{
  "image_size": 48,
  "crop_scale_min": 0.5,
  "encoder_head_dim": 64,
  "encoder_qk_norm": false,
  "loss": "l1",
  "decoder_norm": "groupnorm",
  "nesterov": true,
  "adamw_lr_other_params": 0.0013,
  "lr_schedule": "linear"
}
Rows from block 5 of the encoder, named by matrix and row number. Rows with one number belong to one attention dimension. Each number is 500 + 50 x the weight over its row's rms, rounded and kept within 0 to 999. All counts start at 0. Numbers have three digits each. After the name is the row's rms in percent of the matrix's.
# v: attention value (encoder.blocks.5.attn.v.weight, 256x256), inputs 192-255
# proj: attention output (encoder.blocks.5.attn.proj.weight, 256x256, transposed), outputs 192-255
v.52 077:547470510459553526559425455423522444542561543536514478572458474518544460552482466549558508462402627508493578483448390590452541379608415482494521500468503523478569462428501499576497473534385503
proj.52 075:502480514500454334445536520524456589430485487534544500480586547470377560525550486554508508532522516449450557477553634437580515527507494554548482423549532534589489517551445491454530423532521473
v.53 055:390453500506596527467487464473464512452524502557533482509462529529498549489552444552534519567572554426467505540535616440533458427549513491542505447496439562448407622457530451461574502534522473
proj.53 063:551484481548420511531499506538477501621570439426508483446535487435540472484490476445549502515436467576542574509399458499478472545406459472438471534529512488542595439530513534527431569473499444
v.54 049:406449484514469546529459470532413428492582467500434469523563528437478574536540567385514460552563477428492446496495523490552484587358480483556387498603505491498407576545632348457489429547533477
proj.54 052:571476470542464556469646498515582502479487474520533483468392423555555525438487497542493574457464411594599550464435476550416492498562548491430561539457495519521422454431402626487472588632494494
v.55 054:412469488520490540448480415407476441494518488499504480526554469467514444467495543594463572564535486440462504452531461528500537478433568565488421480584462450456517460446555460475537466525537556
proj.55 053:563480562485591459536546646487528512516567490595549485549521493457493550480515506455495466460517474519549489511481522519570483514551441541423508428480517530565590550461537474515519516514514540
v.56 096:416597488493547498559491429371574563545516507526538507424471471565495507570478478549494499438515542441484509454554546565511466449516475533458454423467481542518492607559459426543499491507547566
proj.56 099:546467555511429466466560534670394465427484549512494473573553528404437570483548477496484594468546578522456520432426558478471522499461451460542600446484488482535631479530489588473524506538533382
v.57 077:428454542524457501532527439494449482486565468506422469403495492530455555470470420532485478531491592427456512489584482552554523510606504506505462519527487443521520517432436440494517475528470553
proj.57 080:519457420509532547442533505433524450525442504524538518557529513473509459598567537569516607442473476583573469546513561520495484447492448529445567425557481574475397554540515552467478506444521416
v.58 068:503609524498487451507462488504498593474499536472441549554480629497484538493546497460528516431448487523568457576468494510560472508548457459439568470462475553497596459566431482553513461388522498
proj.58 079:464417489422476585513542527547498484469387519465440489484495468532523542473456513564462510481527419516471487377540499536458533490456480509543592479504526455459468589443426514507467550542488516
v.59 056:343479452464484501534537415434473584527518479487504538415447469568496544557493492529487491491572474351545440449442608486460409442522489436554507447443543475462485566548504522522490579522437540
proj.59 067:560472506563474486473492487592437461450528548496536482555541469519437585500585468445518576455531447605429605542435500421541557532498493514411486559462410542585598462545513540483532498495502420
v.60 050:394426552512581534486504431472416538465517551516586421457501429540518595493605503525551432580472488439477459503485467482469495445514461427543554519472494509468570607518467493553507531534528545
proj.60 056:569506469589514515498448476550529512518567456501517475606477518515457499511497496498483559399556462541534501420485487473484518562523500540464510578441513513517476539389508463543563528449415432
v.61 050:432564439505435563555460542423524518548561480511473484570554508480469457601449539433512465544534433474484485460550593545496490586455477521486425504584495484545525475510454430527458505509554578
proj.61 051:558498540479502470476681485586464438384528515469534456381400477514461503442504486555544572440434420545461557476478521483530495491519596436510661484486413518525461485508548622516519437589431462
v.62 069:492537470533516470497484520504505611427417522500528522511499514500443502449544535479513590468602351544472388531499629494557422505363549518459520432491393583486431533521496468411487520482550574
proj.62 062:511505507541452552560465529520520508525614512425481544497467511483539486511502467398488386461492477519487545467513403468447478472506500445456460549510552487528606527452538575570539600469546429
v.63 065:496502561537503543554521478466504473547499555489483444480467516519561484462489447557509507520425541549509576485476395540480590542616508554506466474510538458511565427446408503520543528475415517
proj.63 073:477502538469585384429437506475482561492440464550531497538545510513413465581525535549538516441554553479448438514544560460626549467592496591526547446515536577451462568516543476445539373486511549
v.64 142:399435553503478498473499500398540429533513483567380519501537500461483482462456490486624502541505519491508500528451458514605519503506492473538551578405478477452566463484438527435572474461485406
proj.64 137:500485585409512480508486441450429550485461457458449357536475510456466445541469455541456481545419535463425378592532351456458513538517427589510470435595503495546449429484521504537435486558569527
v.65 128:446424463560535522511476462492474453461482512505516563553476522527445387533517582378538539544557490525472531495518486493581527516433483478451581513485436502509499483512588538522591570510524554
proj.65 122:466518492505544427581496503473436500558477581497494415492572529580451560504456419516445505530534481596568523571494451504585503425604411489538364454611444534456520450483550491485441474535520532
v.66 129:436523572456456463499467502537418533460536404507486457514575570618486499412483469568488592480510463494481438522548589456517327488494464543463499453537525525514486489445523435616400598481485474
proj.66 122:571488446503537525549477499570559445538505488464445533433439467496425463510498511535423493465456475471449521413523516508500562550499449430529511511487519478551567519549556527492584558464494557
v.67 131:553537500433473458475487552449591464446457504431479557547454462408441497510534444437578438467490455499418543503489581514619465521540515503471413529552507521516509452553544466495557529429585507
proj.67 129:472443546487470562447534513520500539488441419469475524466576513448534488484405370506500580608472485515483394473598469490498520484473449520515662444404480503557516562542503563600483416524501525
v.68 120:394483519470497586471555529449507517533598435433507434557539501487435454424508410456555483502554553597476541529547550571480457493510465544455573590494499548532431567511466457480579498539584513
proj.68 113:531515509559524541489407532417427518562492526535429519520503489491405441591475519453430406540497508528462408514467429582421502449446463575547437473595526542474471559459490588505604526470574529
v.69 133:554504510450495583526478500450430418489559512355579487550494543488513476387530511524433495533486471507474492591548479535531465467419550543531543419455505597614444438409445537507490472538529551
proj.69 139:416582632508463472486509537447531568572510500536413448556409476368429562497417516451439505584565429508565478422529518444386451495474482527403479488554501473504580575489569480516541556463512549
v.70 119:421533420480603560555468509445503513547548433477550601600510497401497501507510423503489434502540449478458568467524528604571531402565465481444539383583410550529490515576484502440475501525450581
proj.70 119:425514529470463511443531538431423483522481475506457425456546547454511459569484587528528482574510470489508375495515473496458479488437469484527535533506463593473479521432535464534518497479524495
v.71 127:529575444500439440490509510486555471466486576446541543593527378539525488423448516557494432562507555577518546535544463473548421510482547528474517549561482488418533538453538513508519465527545450
proj.71 136:470515612504356585408497560483442534463509438572482540521486500482425567463567543502481529499505545486521490499501545479551595521471550479464602426421479521496486547479440578558463488521577534
v.72 134:420539371534406482406568437604464566439477569486443468514477515562509591519474413542529455585463532432567558461465431524511540477553419474504488494561535448504480487517539442475480550483448517
proj.72 120:575539505449465483508525489520566433479530531474479543449414462494572499532498478510490616478475555546411485491503516485536451478528512566554633509554427556403566491502560487451489443561501483
v.73 112:552575560522537538519561486502538523572490488469449537565518468516446462462487557525474488557438598441426637508411470492438494433572508537519483471484481427522500533569470523403542413488482451
proj.73 113:485565542515508536504519588487460452515459533446444477496500519418554476516561433455460495452390526485521480553492493454571458496485482527447504493560511590453430426445523549453524582462476543
v.74 118:463565526477549473466486447473472478488463603484448461499464539494587604421569497466566492454365523516474453593471520616502519481434476471447570465504432530473439405495428482441452541511504436
proj.74 111:500549563520537495480477520450561429570513459509518468620443531487437552621521457513464411508509471497547564623502513500424515499552526538588509395460451482485475519505429470590492484478615524
v.75 117:443441410515385469476449472487509517461493570527415478504455477530506505515428575477465516432471515479528474440485386486510636510489564497575451514552520650487583610538474532529454451492514493
proj.75 109:604560556465550404483499443567481433454530598537565540502499489499419484479530489453611452500544495537456603483446532559459521515449543414420487517481546429506548499492485496482450475453505496
v.76 135:499506521524438511498506542412524403546485540498448388469594476473505595493501566472517470577489515499597638508570527529500448549453517452567531423574450466398524576482540460518510437467444462
proj.76 127:535516516401391498511570465582592559517475564471560500545447582588428412561521427467513484434477510491496454459475443454580495524508522416495486503418455537455467509413521547535491483509526429
v.77 128:574572467500488509411509475520601486514431455576478500589617483402497500504481467494498485488542520538571522543522387602528557517552500475515467508472488483504445484478421495498474485445504449
proj.77 125:483576575579504557434524451408462427590527574506509445486482529462403493493604558525531516540456559441467508557446497422543410497421554548506496427505518470528475486468450550562526578418525465
v.78 127:548558468529581445510480500531504559567559491500445557505516481453550506485453471463473562490491555457487453467522546500586480598454379436352513477493494493522468528519549490496537533504496463
proj.78 134:558506490505446539446426556425468437516450438539560518496501503512424485427444535479495443539518510575506483521532393507525542452536519564519545471517497453515465526498514498578471413583516561
v.79 122:545485637489542486538456504490429498492496442463580460468422581470550493558490499491483471438451581530525476532518439625502459490603498558566520504542427421582493534496433415561426387538465645
proj.79 121:472515492474474458539465573470572398469571503545433472412504438515626456484494450525507442484555409475537535412532546427440497561519534507443402501556547485499493476577563453583561582563426383
v.80 122:542576449489406503464629539459594573496484521470513503444504466507451458411518527433534546491449522486629589476461470483466560487521564497586567492503573448430543486425534493572542557435532421
proj.80 124:462471512517515528511464394589551533484485528572458626583500541511451518535557430533465502566520517439442466448519504482506440486510476498533435459484554593524490472439441517458522511462468459
v.81 115:525442439428527459470432527498505435413496494467498404486519622494477525575417561517537527479573459538563429462408503457511626544455657527463457569464450539489614514477506545477501498500508417
proj.81 108:449481483481502425566513508508438515395511482433531475469426446547507448415534610544539471516576513503442541551489510465527429493483385513450497503560473488542435441469361489526476562538500517
v.82 127:512549441533530531453592412485468528486590537564569485534547455431465479543567516567509528440421478574501542510559455592533500486547388489519520422448444526542414511547514437469430501583484490
proj.82 129:489422490454509438493477495465464451472466511535488562539575496518564511586484564525499521467549495488526479496507562430477524504504575460509591499571469557464563534481583447558523500439543536
v.83 129:565535556450511604522513486454506566514502546493456523578556483506583463422581445506471617495517485579508576524537485515577445520492390541543569514530414465539536381520467505482372432444489486
proj.83 123:470495576515537482533453524581494463483452491501540516474465521431448500528534455476495428484526538483486363527395524477550399474491468444514558400523401433348489508458555480531556528524498429
v.84 119:561529523539495513515497500566658490539523464480425456568542566589570418352516552498492552544463477544560497471487565482576545521467506467460530442645476526546395439580482431526590569445432515
proj.84 111:526565486426500523510490505520544417596553479502532535468502520490559571493424437407478553392488521365453424505462504534487440422431423556506534521407510500541463522463549517556511504485603495
v.85 136:572532435539426405519497529387503501447479554459465495522498552465573524517543504562526555506465515421529491547594535505529458431499507500427416456435424537538516524520536494427492572518566570
proj.85 128:373584512485542565463497446514439445472387459463499521510471566421475476517490441461458555556624468543471454462517520546500523465538515542477539496453394461485424535555514473573434459567440576
v.86 129:576475465486561531502577475549499451472548557486639580559564539415367444451429489554491523495469447491504533454435513517472565509535540532559507445516464479587535465485560545550538412518546542
proj.86 125:531465499400484449547448502550549565528497513426479596485520422479534448603481540417526410512607527521532426553568491462515525503490454469490545476582458572463463461565497416509524525392412553
v.87 119:475470509550526574418446529530528511528460566490539516392518468449549537421494503504613483501517449562507506535531498527479505516525536455423559548576539438482542491479520462539556534515547491
proj.87 118:562427456562424442516566521553462525540495408538475556502475466501473441530512451511519556526493523517502523505509511407468558529516539606487497535516493551562430458552463493541456443520480551
v.88 103:555563505456496500458450623425535530521424494488491461552528572526514450515486578443474528475484624623589459491599532523504593459554543517445407519492436464525494478682459427495469475422577564
proj.88 105:536497461434516418547474577556494547482486538481533507372522545509487440426556444436456483458515446470515568483524460454459484454484479511484454445499471570454441535523430524498491524547454426
v.89 115:528543529529497508394482463450508419509432496575514508481477461515500454477482509441421601481537493513441469452440439507462461582468533524502505554475497461568418500511411522577534494363410597
proj.89 110:505444528525552450565482553577567568548538454483565478467550559541540520436505523490471512494436488483523498449420517440607493595516452502516488348609567384513627492543504462506489516485512487
v.90 135:430544458517499547533546434547488476496536538460503533492486407494499485483490545553506458499433498523497599579510478590590533424542469478489508498579488542554511510393568474494593561503504490
proj.90 130:513543509542561492513519460507563536573488563499457559485493457505500622615437430535454539544498454436519363495431480459481501434492469426553527555441529541470492414564445469430516535515558488
v.91 130:570486493439555501432515510429408551422501546574600538596414404545524502601561498460485501501470607537481433510508493507473467498460483479541520618482461511435508514415474488499482442448647536
proj.91 132:467550487464447464514501496575529470512496588522515542449535568489423480553522526591549427452562475542519468449563496454564610494558562480531490374537521549409638447558486587531523551534596585
v.92 124:496435492433573566493491542517520466513510553427556483492521494402497461538526456479492488552426497449476512523527486555468482487505470519468447491569507558537569450536467468466589464451576531
proj.92 122:478473523497541516512429466488446537480489442502456590475531523465557496533426459459544486607549459629610426443418483464539466469494501508416515530429479500579508442467457534577465546556501414
v.93 120:580537567549496525603468505533487501432473505565501544519514519385507478503463504443423524395476508567508493496522492442481522530555493500424581448419468531523517499530460523466443429448432489
proj.93 126:565418460475488404461510488529461526523432500531494492473551557522507517443522550513430491542567547506497530516458476537539521458487567548599489413522532376499478432451517466595534489566446514
v.94 136:505478527484501566546503533460509579456504468513531577473553594487591469535464501518435477504603567542376425564618531469447540502457431434516498350499498548471533485505492514515512451486597549
proj.94 128:502588591512495467449504499465469475533478557456358467431418500457368528470557443404454600404553497534514497412607472473459552477455587581467460520495499499491503450462435539502465428475511420
v.95 145:570527417456409476470476462499552489460421480419460555407497510518518527459516451474491528544436509508548481459400470418482544578564449472554507511508571526523497413421513515432465462445480417
proj.95 142:482463524499483478536579439547561555508554573468599506577498456549467450426461483526487455512507592456379416437462490511493432511403503462498549468430553427460557505475455534483438518523528487
v.96 126:364411418517574528475546469493460416556491453525578396479477525481555470441536484501548542499476496478503541591506511562388486574524541422475550477568494540555495509422466459442543481554383549
proj.96 119:492537460587428483500523502507597576464533570462495477605552459452445509607502444479551511477450524517487429429495534548529591469447516568588357551621482528503516604497495469521486530535601529
v.97 130:522458469465515535528480520525432386557503480469459539467500536567424509520558473507516507465506418469436483468455615398552411441549452553480557520439508487450458552585563506458506554588462485
proj.97 132:484457555557463506531518442487480537428546421448510413502398390507449462413465556491478422494468520488535465521596468531419445521437494469494597487544453486606485524508536464513500521475473529
v.98 126:442528451501558543480525493493502403503491565566520479438552356480485476527518574526489447501470457522578512523458522500509491489515557502542512405443480506490496431562534476445568535591455480
proj.98 119:444559484485544515563443451548482561463514527415472506652533487569524542608539627483493438521481597455522504575457508468544552459518547514482547538490536505536500534419544476498562520399551495
v.99 112:474476532534459413602506402518442475468458460477517516455490533504476504505376496481499481457522492430441558477446520550570445626516566531436493501432536455498497357436522544426422427500449467
proj.99 109:415529395494471428481503469495462554513471452440490472459510475528545557484536488546526469523405532498478487588446512575527535527530452540527556555506627410504480444495517452559521630507528569
v.100 125:460431532501520579524501453523515518553455498556439471502502600486557439443492506527476560489472498510509467546387578462463563409495393482579518525568504592477420463467420447508427443520445532
proj.100 123:517492461526451464505456506450545467485571571527517522436518445484494492531488498509541469488602495501511458466506531516461503529448506508561497440515513432376508530395543472477571472542511457
v.101 123:498485481557507589589468522565509424520608528440381498492446496523553618454561457476481524456569494580462583454562650419511527438486549490471491494559453552464465530487512465485542561459468513
proj.101 120:571585588565482500503572495424508513448545396396479522506435493501533569455422450534490452517473507444480426540498500476494476440533448499513541595379378517499470570478460449468479521516478555
v.102 124:489554530480506536410456548476461440512523548464493534496534499414530545546457504412552428550576416524474496474474517428433448558505439502520592599558536471488477511497567519498498543440429494
proj.102 124:559458431463423460481543508505471490420593486557433466555533490523445511421515507557521564464511556573502503517503435465621491553452477580444559457486468552555553536392561512529501431482660563
v.103 126:566553473503488513570503579429475503506543513505509482494518538606575417577579492536488463467541544512535425548666509520545460504492507516520478523350501456606503484464459552501493417560502540
proj.103 126:497447467523472578468527480454526486467425501571582502408483472515487439461546547508436524380604518564557513511415565468441492489501490449445490522524502487406440611456555397483442526526432464
v.104 117:390466517498494406486518475601469457467445475513546452507446641595513546464420518589513551426510513467508411456499502541526455608462568564460475552589490513535556461566489480515457494548522568
proj.104 106:549525416451534491492378498583557506513581482460523514469408548431531515537464505448562458461428452478528498504500470573445429495509492523468448515528505514579547366565541490487439556500462523
v.105 131:540424472533495595521464472503470528510563447549582501490485576482504497415504493427604515535528506466390546452609568533414386520414424508469479442386516532508550494525521485565490379590566427
proj.105 128:608540502541604468585511519487526435575476495527420509534529514448524488503519485495456511486471435533542479580528551517600570428464416521440455541614513525569492557525606450462527500484484565
v.106 108:402449430471513529550493569448454475508666448544527505410496525587434479527531502578431457480522514477445490492537551412467565441530496370510533474403460503591610403625548577465550621512449500
proj.106 116:549588431495500463514555439517445552518589479393402375410443425400438546482493574488470555414482506403496536469477522493464404431479510594524510524582489425512477587488471420440483512505499473
v.107 130:558518543580475432516489462484523476482458532576453543535501481528496529429503463432459533508567481568454519543508522490553438464555417513469575513417424566544398528496444409476482502468561533
proj.107 116:537480590423519554530475547408466487492509430499455533425547447425535489514496516601454550521506432504543449550518411446526544547521428548522514423539586446444599524564576506534490498528523577
v.108 139:518508361433559569514533537510566528488586460497527474479460541393462481520496457457510526453558435474502506399485535535449487477468522513552501458555439476498470514457418470524537439562556533
proj.108 128:493476534489571506595435493518481489503520517494460590526574506518560470536464554546525416541486522488479481488518550510532572425483513536557473578548604506547527515498521404516566460484466488
v.109 123:534470545488521488608525483479499460585474471580529541431503413504456442473461500483508535437462478496549440533437436474463494485504480384509518553549469552524453491464433484562416575438517495
proj.109 115:502501526458461441502475453552509533389562462455513510551484588528472608522539555487528455580489452511458556477502454521499588468499571516536412542613571478499588566564514516530557475462535573
v.110 126:503495538494547463523474509425430540444515384496544440541539519491472440565481571449485544557547486494472501554480536438433572443497531482519530550430580584468515529533498570394579513482472545
proj.110 127:442472399444535436391546546511494480471497553513479460559488469501449601482581479543505441527556567480576455528473452542573518571440547418493521405497540428459535449460541512475530493496503504
v.111 122:635555480449479488505485482472349465469466564466479464473446557504511530546439510570429543422524444539494580490471415461404503440570459510534569486486526523429502465516464529445503545477502509
proj.111 118:591418538463497400581522551607514580540502508555533463520443445542447511393481510534527540517500457409419406452525569462513531590452574459521482631554504518512470378485441486461468530518524570
v.112 116:399465437567432518512485503469517451465613475549521507561500441517534462545499549566518466472409537463573476497466566497461390439349472483589553397563470552542514486553443476413453541554559527
proj.112 107:466588562507550521530394484546462475508515510473565528602476577435477545550511521553510522492554545569506474395450526532541535551480494562510433555482439471536584474465463525502514499429581481
v.113 124:550606428404556493557444531475526456491439517494452618488525349475473480503470535526465501415497494513516494459521489505478525430478519521541485511465430546439556530570511528452500457455531485
proj.113 116:547506636518488463480549591478452577524370383503543444365490473473506492508482570512450523551565461500513497546478530447502455507451462465538569465431524492460447525440355521498444478450494546
v.114 120:599458480493444493539603492486503587550572532552562453529554505511551478493514509504456556400567510531427519555480385485496602404552473473515485510542498493512581488452464497520556506438517513
proj.114 115:544555557422531508440526424425457444452496507520459519506436516477428574489532510521545550503595422536421546438522541557473459549509539477561558598554504429523441497484473499518445503472476530
v.115 120:444468516507513383411509445507502598545550458542451474450525500542443483534488521531442532426436445453613505348504516523476547474546466477631511554498459497473580529515470513549515580447456439
proj.115 112:548478455397539456522431475481481495483582522492492476406593451582573458476473555551522438536629448500424579511468429452446507530554534384469502545486461575493423526495471454428499528511426529
v.116 116:370554535487435608523484379435530416521558487537540538486545515521470432506516545599455479471398595534480488506574532492545482452582445509476423447400529585458520442503489476486467565466526533
proj.116 108:544642522479600460507492497478424549521482483495511547533501467500495487468574479511548499525526413444526508553529433543483530517478526527402515543530461477523466469492447540578518502523527440
v.117 138:584493522614479445509493451506447489496513516537554532536478471525516522486520530504511482565498492448583473519546410451584449477442629491551586408381527485498543421367563451495584512530538550
proj.117 130:436470503455536557524524584536493492469500530457450450481470414457636539494498513509470477526516554454407495554557562549520459530546446473436437540537528484544493501581476504457490527508495556
v.118 120:607500562514472382498535521560484477516553538475502518485436457510483554478515458475508569455637485449579503533539464443547466379579400541597439511520509444522506529512537478543364532510547458
proj.118 111:571492483461469526509532438483474455406504395581465533356524479493605529475442514515641440387480445530523486491499530426430507506511528540495513517430462440504555544528536498521487527540410536
v.119 121:533480441485512522406529394594445527531523479545482487512480533528461506511590517596456503446512465576486515496496473421477434465507433451506517503540473520508530573514596558446536536518501453
proj.119 124:510511524511556493467483452568475448466493601537564513508488503532491388465459524555517430466502495459452484554452511540486498556563549491567570534526417489458518416485508545426492507512453582
v.120 139:435483503522540463533524467488464520423538484556368379465439407553481523531518444538420538454618493547555507453521522503533439532407409490448546458358498556474468522583451504446399509443380510
proj.120 135:499435449524505524567537500429449484608396419505568553544497488544561530421482620505501508505400517523477474562451500550521589500531582555557475506436457425389469542419559472574490466559449607
v.121 120:531426528531564537474441520470505466455522533589523485493487546579418487474530497417511577462501456471519370481456417469571555420412496388515498534520505564525517518541481462469604437500508544
proj.121 111:594549553483484455457459489571499575465447491404512457513576494467550543444554430467475516495620500510525517468442504512434512470539435566543478343546536443565564466536466535518471465496519488
v.122 146:468522530571507529508448413466565536462461523410507521496468480425602592503489425531513436467504577485531521472473531507512524577490475463423530534538453469553558482547525439520484502509539462
proj.122 145:458552588519483518500506524491439375543470499478568469591430558546543417566537520448522520540529519600518479535418432554501435496519509638479483490542517587486458462501375530555463412537515486
v.123 145:516531494564437450498530481483552508587456544506558492523567551518533457416483477465579536566458444538444430521489517478479563578434561544459483533553549446475538466453564516514503430486610471
proj.123 141:514457423484574561481468444589528524496523517425498608565515566437406527519489538539497420508530512556475539448497434486533514558471431511410507477548520535472528450532462462468428565501520496
v.124 128:554506418400502468417554450459501516492459456567502498491477508486476403523541471473546536506495460475497483463556518488432530441559554438527517506529579464481523571591479494419515536528516531
proj.124 126:503482459525450444438519474548542540399482497533508528500573465551525470469541517578515478496567581510477480403502530468492500470457470455610533460539451448460473516436459479493489424462434544
v.125 126:553496529522473421559463471484510486479480490449535557464493605536632557542525469480525442465542522530470507569569528513514502497469477532455432425412460545525367491533449455460489498642421506
proj.125 122:476515588512485546526487571416503436554552485606469385466497561531551510506454536485485521509481471392629474630518535541510529522507462623467514516481501471508468502568544436503542437501460452
v.126 137:462562466523527549520546456458436420495505478448449513480537427437514509461459473466494435575506486532519521513451484416489562502511597531551557571488600529540560425440466556485523519468483428
proj.126 136:459522560433457537506559508439529559567481517446487452627455456445441487533545538557472516564464585488551534444400459540526461507510495517398574452518519485490602544481503577434571479498540426
v.127 126:418550464470476458423492444531507476520489471581562425490456490486540525541574494561483543429483503506460582499498427551557415460474539529469508483539523478466490571502490510513426469439479504
proj.127 116:471515531508491508496504515527443457481473576505527620494483524508499489523500548464485557568498526467518559465521480519559458577517540422484585345488396524486556455480590556500476512507532461
v.128 070:538520497503453580553593427491502506498469513436557538521464421547505577559519473499490462428443535561448551583437491461536652538557449576532438433531474450479462417511497521492443563446585515
proj.128 079:458510417464597410502396540445529569550411487557552457464550477499523433493537535537496480507624474427485530537467518482512484452501480433506537522521516503572602597453545418583515375472415537
v.129 052:473465550538585460458456494526592506502568504494427391517497557434451524523596541473463437638494549519493512470525482441467555534500505499469543536546447440478477451573526443438468519591591554
proj.129 058:489504475554515514594552526445509468511530479490566481463514492474506419510487465546490452458577464469547486464441525475484461465532486421456582516396479587524668488537546566501396476478437413
v.130 052:376531461477493530597531505479535550512400482462489498507518436554553440484507514528445460525463491465473535515515634529499522525494416542514459455383528469594469554546425451568551457551527525
proj.130 067:572479512546527380462453489556480473486451500602500545581446540532439623481545512455563539512548545498419493528497513474652523477469532492457588469525495528488680427486523479415515436413540545
v.131 055:543474545488525444458445531415480539442597516531628536526502465498466518520486529474547476462430571509515477567588475375474526489504532495517535544457522541480606447554623519421476470519567484
proj.131 062:418507441486508487544514526478588426508463569524445470418481515452517404505547481475513436554505500478529517535429447561479567504486460474543442518553473437552477523425528489590562537555440463
v.132 062:464454492443509537483486466519515517472465528493486527458570531578546524480492496545527472527532494423549479484428442483469528452557597591514562481557498526499573459529438495514528505497473540
proj.132 080:512431556463497526504526558451462537459473458539413566545504485403472458473532485506439609467430467588513441501547497507565588523500400545478496421509492431511409573473477500521515511548478541
v.133 062:585545483427466495505564534500466489456538443572628526522509532528553500529549499478517510482378628489474457526552504455500501423500454496526524491358528550477596522522482542498486390514451457
proj.133 064:454508472522526439432532482536562450459428594554442526443390529488435505464495478418591438541513480542476629492431465563590537540439546444520475513598539435522548466466486446424544494536574544
v.134 086:400474542470573459457418546468525501467500438570449520461488493522474526597608568473492435523520550482536495499478539431532393496483426458541581452482457520542488681549541558470507550538566565
proj.134 093:593497507578513567531558529520524481637563601505505508567557472430496540358451415446459553553477469516452534502460436523432482550384499544472432477530504520585554367528513542509573478472473515
v.135 070:596490495529481402506502568501536523469483546546457577546409511499417600557488559489516475444485497545431453472387424435533454497514480467482493466496432544503555504436580560671443549409453445
proj.135 074:438590514560532529528447548456501631624509563473489467490536453489537489402492451524422476492515447471591459555424514559448396551527511542543493466564593549462486577587487514438602454463543578
v.136 070:515449526494455539542552443535584478499514476520412481494549546566539472556540544511478462544444625462528532454499488528493519458554542558570475481542491481473486466594491416522476464518451471
proj.136 073:519470575478542484476613504450405500408447443537494511503480427431404474413507477541490581447507537556483481496492544460557555516494422474411600427493537488524566505518440521428524441579485572
v.137 087:461536454506439602512551531506524508418445493511523481494512486572550479489557545481520491551535554544427479476556569576459464525516466462553551507399427596425493555462452525554470361442528443
proj.137 091:548529473544549527495562428602464474558524471464519556445383618521501595545498498455562482510442480528494604528474481463538430484446491515457583543501523461524480515495448446489456564508553561
v.138 072:476414522542446491439614513508480484475510496543493493445469519552512422470538488520557561594470493485555377451501550647499417459423541432439506517575539565458487566420423449479544422433488426
proj.138 079:506557514503418573447538507539446408551479529427473431504498537450521552548508409480436501498479501492542591463476483525454416505563534487529589507451539428520528452551498503502456608535503477
v.139 055:613518375536392528491532537557484508532494478489476557577476399426559429511445421526490497445438499578514602517495483448503545494515547534492432532519532433465497405435542490518466435454444398
proj.139 070:460568559468557444439388522446484525393518477497518475450532509491417463443494546481518467528530541464483443534529473539501485415523532476493512453581560588477562498587585542472526518491538506
v.140 056:526569517441534479513366595472570490492498511506398491496548513485425558531502543447475435510566489517509591463491500399503467517547471497563500539476500487568541467466554534615456518562524465
proj.140 066:530475542550546544497543451461422570507514447492472606536486424520526494420460484497560556467469492548480375573518421554501487541474471565493477513481497526439400543508466470432546528430464550
v.141 054:506480510514486514402406461509477508510534470545493444515504554407527413434465446538546538613438517444490518561539582556492398492406546483408493543486522511528549546457509486454496510586421521
proj.141 063:563453530520431476483499531549480502369581515496509514517584532479402524465468519363451530470496519585503436384588485484520546571505519501514480527467472505434454388549448517431420518536590460
v.142 062:464536374504436519553494483574399538429470487480517548490488479528498439526500489522470483441536465519395430493521474403440471474443488498476511544416497521437609480515513613544515479502376549
proj.142 066:472490468489595484477448508564648509497497638526520497504478626535491556551498593490524510511487455505519551506511575416585538480474547530475427394540410608420501507534547504499504455447670555
v.143 051:558522505436440501520556531557532484516457557434539603517479542490405511565418571496400447435453571453480470452435442443462567500579543557468484474575466440471544420652574518498469482464535473
proj.143 059:437533484414561474505574461471554518561467479523493456429515422512615461508504484612454469507491520442527590532425553476463510420449464418573521411493470507518623542471535456503524495507501578
v.144 055:466591551440580422469462596612525515502573497558473442530530627434487561453578535491433513439529484483455457532496553551481446563521529499535515387535365473534442529528454502571513570514489517
proj.144 070:511452517512422632526658443509450562539539409407459550527475486507516582471402490477511487515459506582507472439513481507496459531419450478455521577400518491524345573472477595481485470547588530
v.145 053:484490497437451443433478628439500527491439522534559510461501445488462451519397563498500511526512531514535506513541541510526550565524600487518510543453501609535629545483544550468570468444607526
proj.145 057:488531526540471515468545564474583423578564527566448593485512543479530496465560467465518448560399514506492534574547470482530465476489457535553507455531478476504430448475514409510521505469468551
v.146 046:538536530571483517602541458514552522517516452448504430490479479525548540503547505511560477554508467528545479467608439535400562470438474429466513594459533415367513467450435422519440560529437511
proj.146 064:516534402521566511489492439558454462433480529525585458477403557581513436617437604486486485472588461458525544521470571468503471519528529462513507567450502517495529468504570427497393501468491478
v.147 062:396448510544565575569476518472462529476453516489479548469492406663479484568564534531524422458601431441549480491397502431525437448491450499474499387526488515565455565481550490516527519477495505
proj.147 067:568529534515459500500436493500445551554504518525443516575521439393553621451513438533423549511478540512461485489458473521469528488516479569513515446524505510559556506512512510550605510470445500
v.148 061:454409536553621450535476500504509523516495441514391413534384483630433511509528575584528490554493535491467500479504537525510483484454403462516520462405499513540466558524494447549500508526568511
proj.148 072:573505556579371549482554489470459509469537533516513540534518513433526575474547444465504461516582549495507466440407547456523485514523533535482609471500504551604663473556477540420556446436477448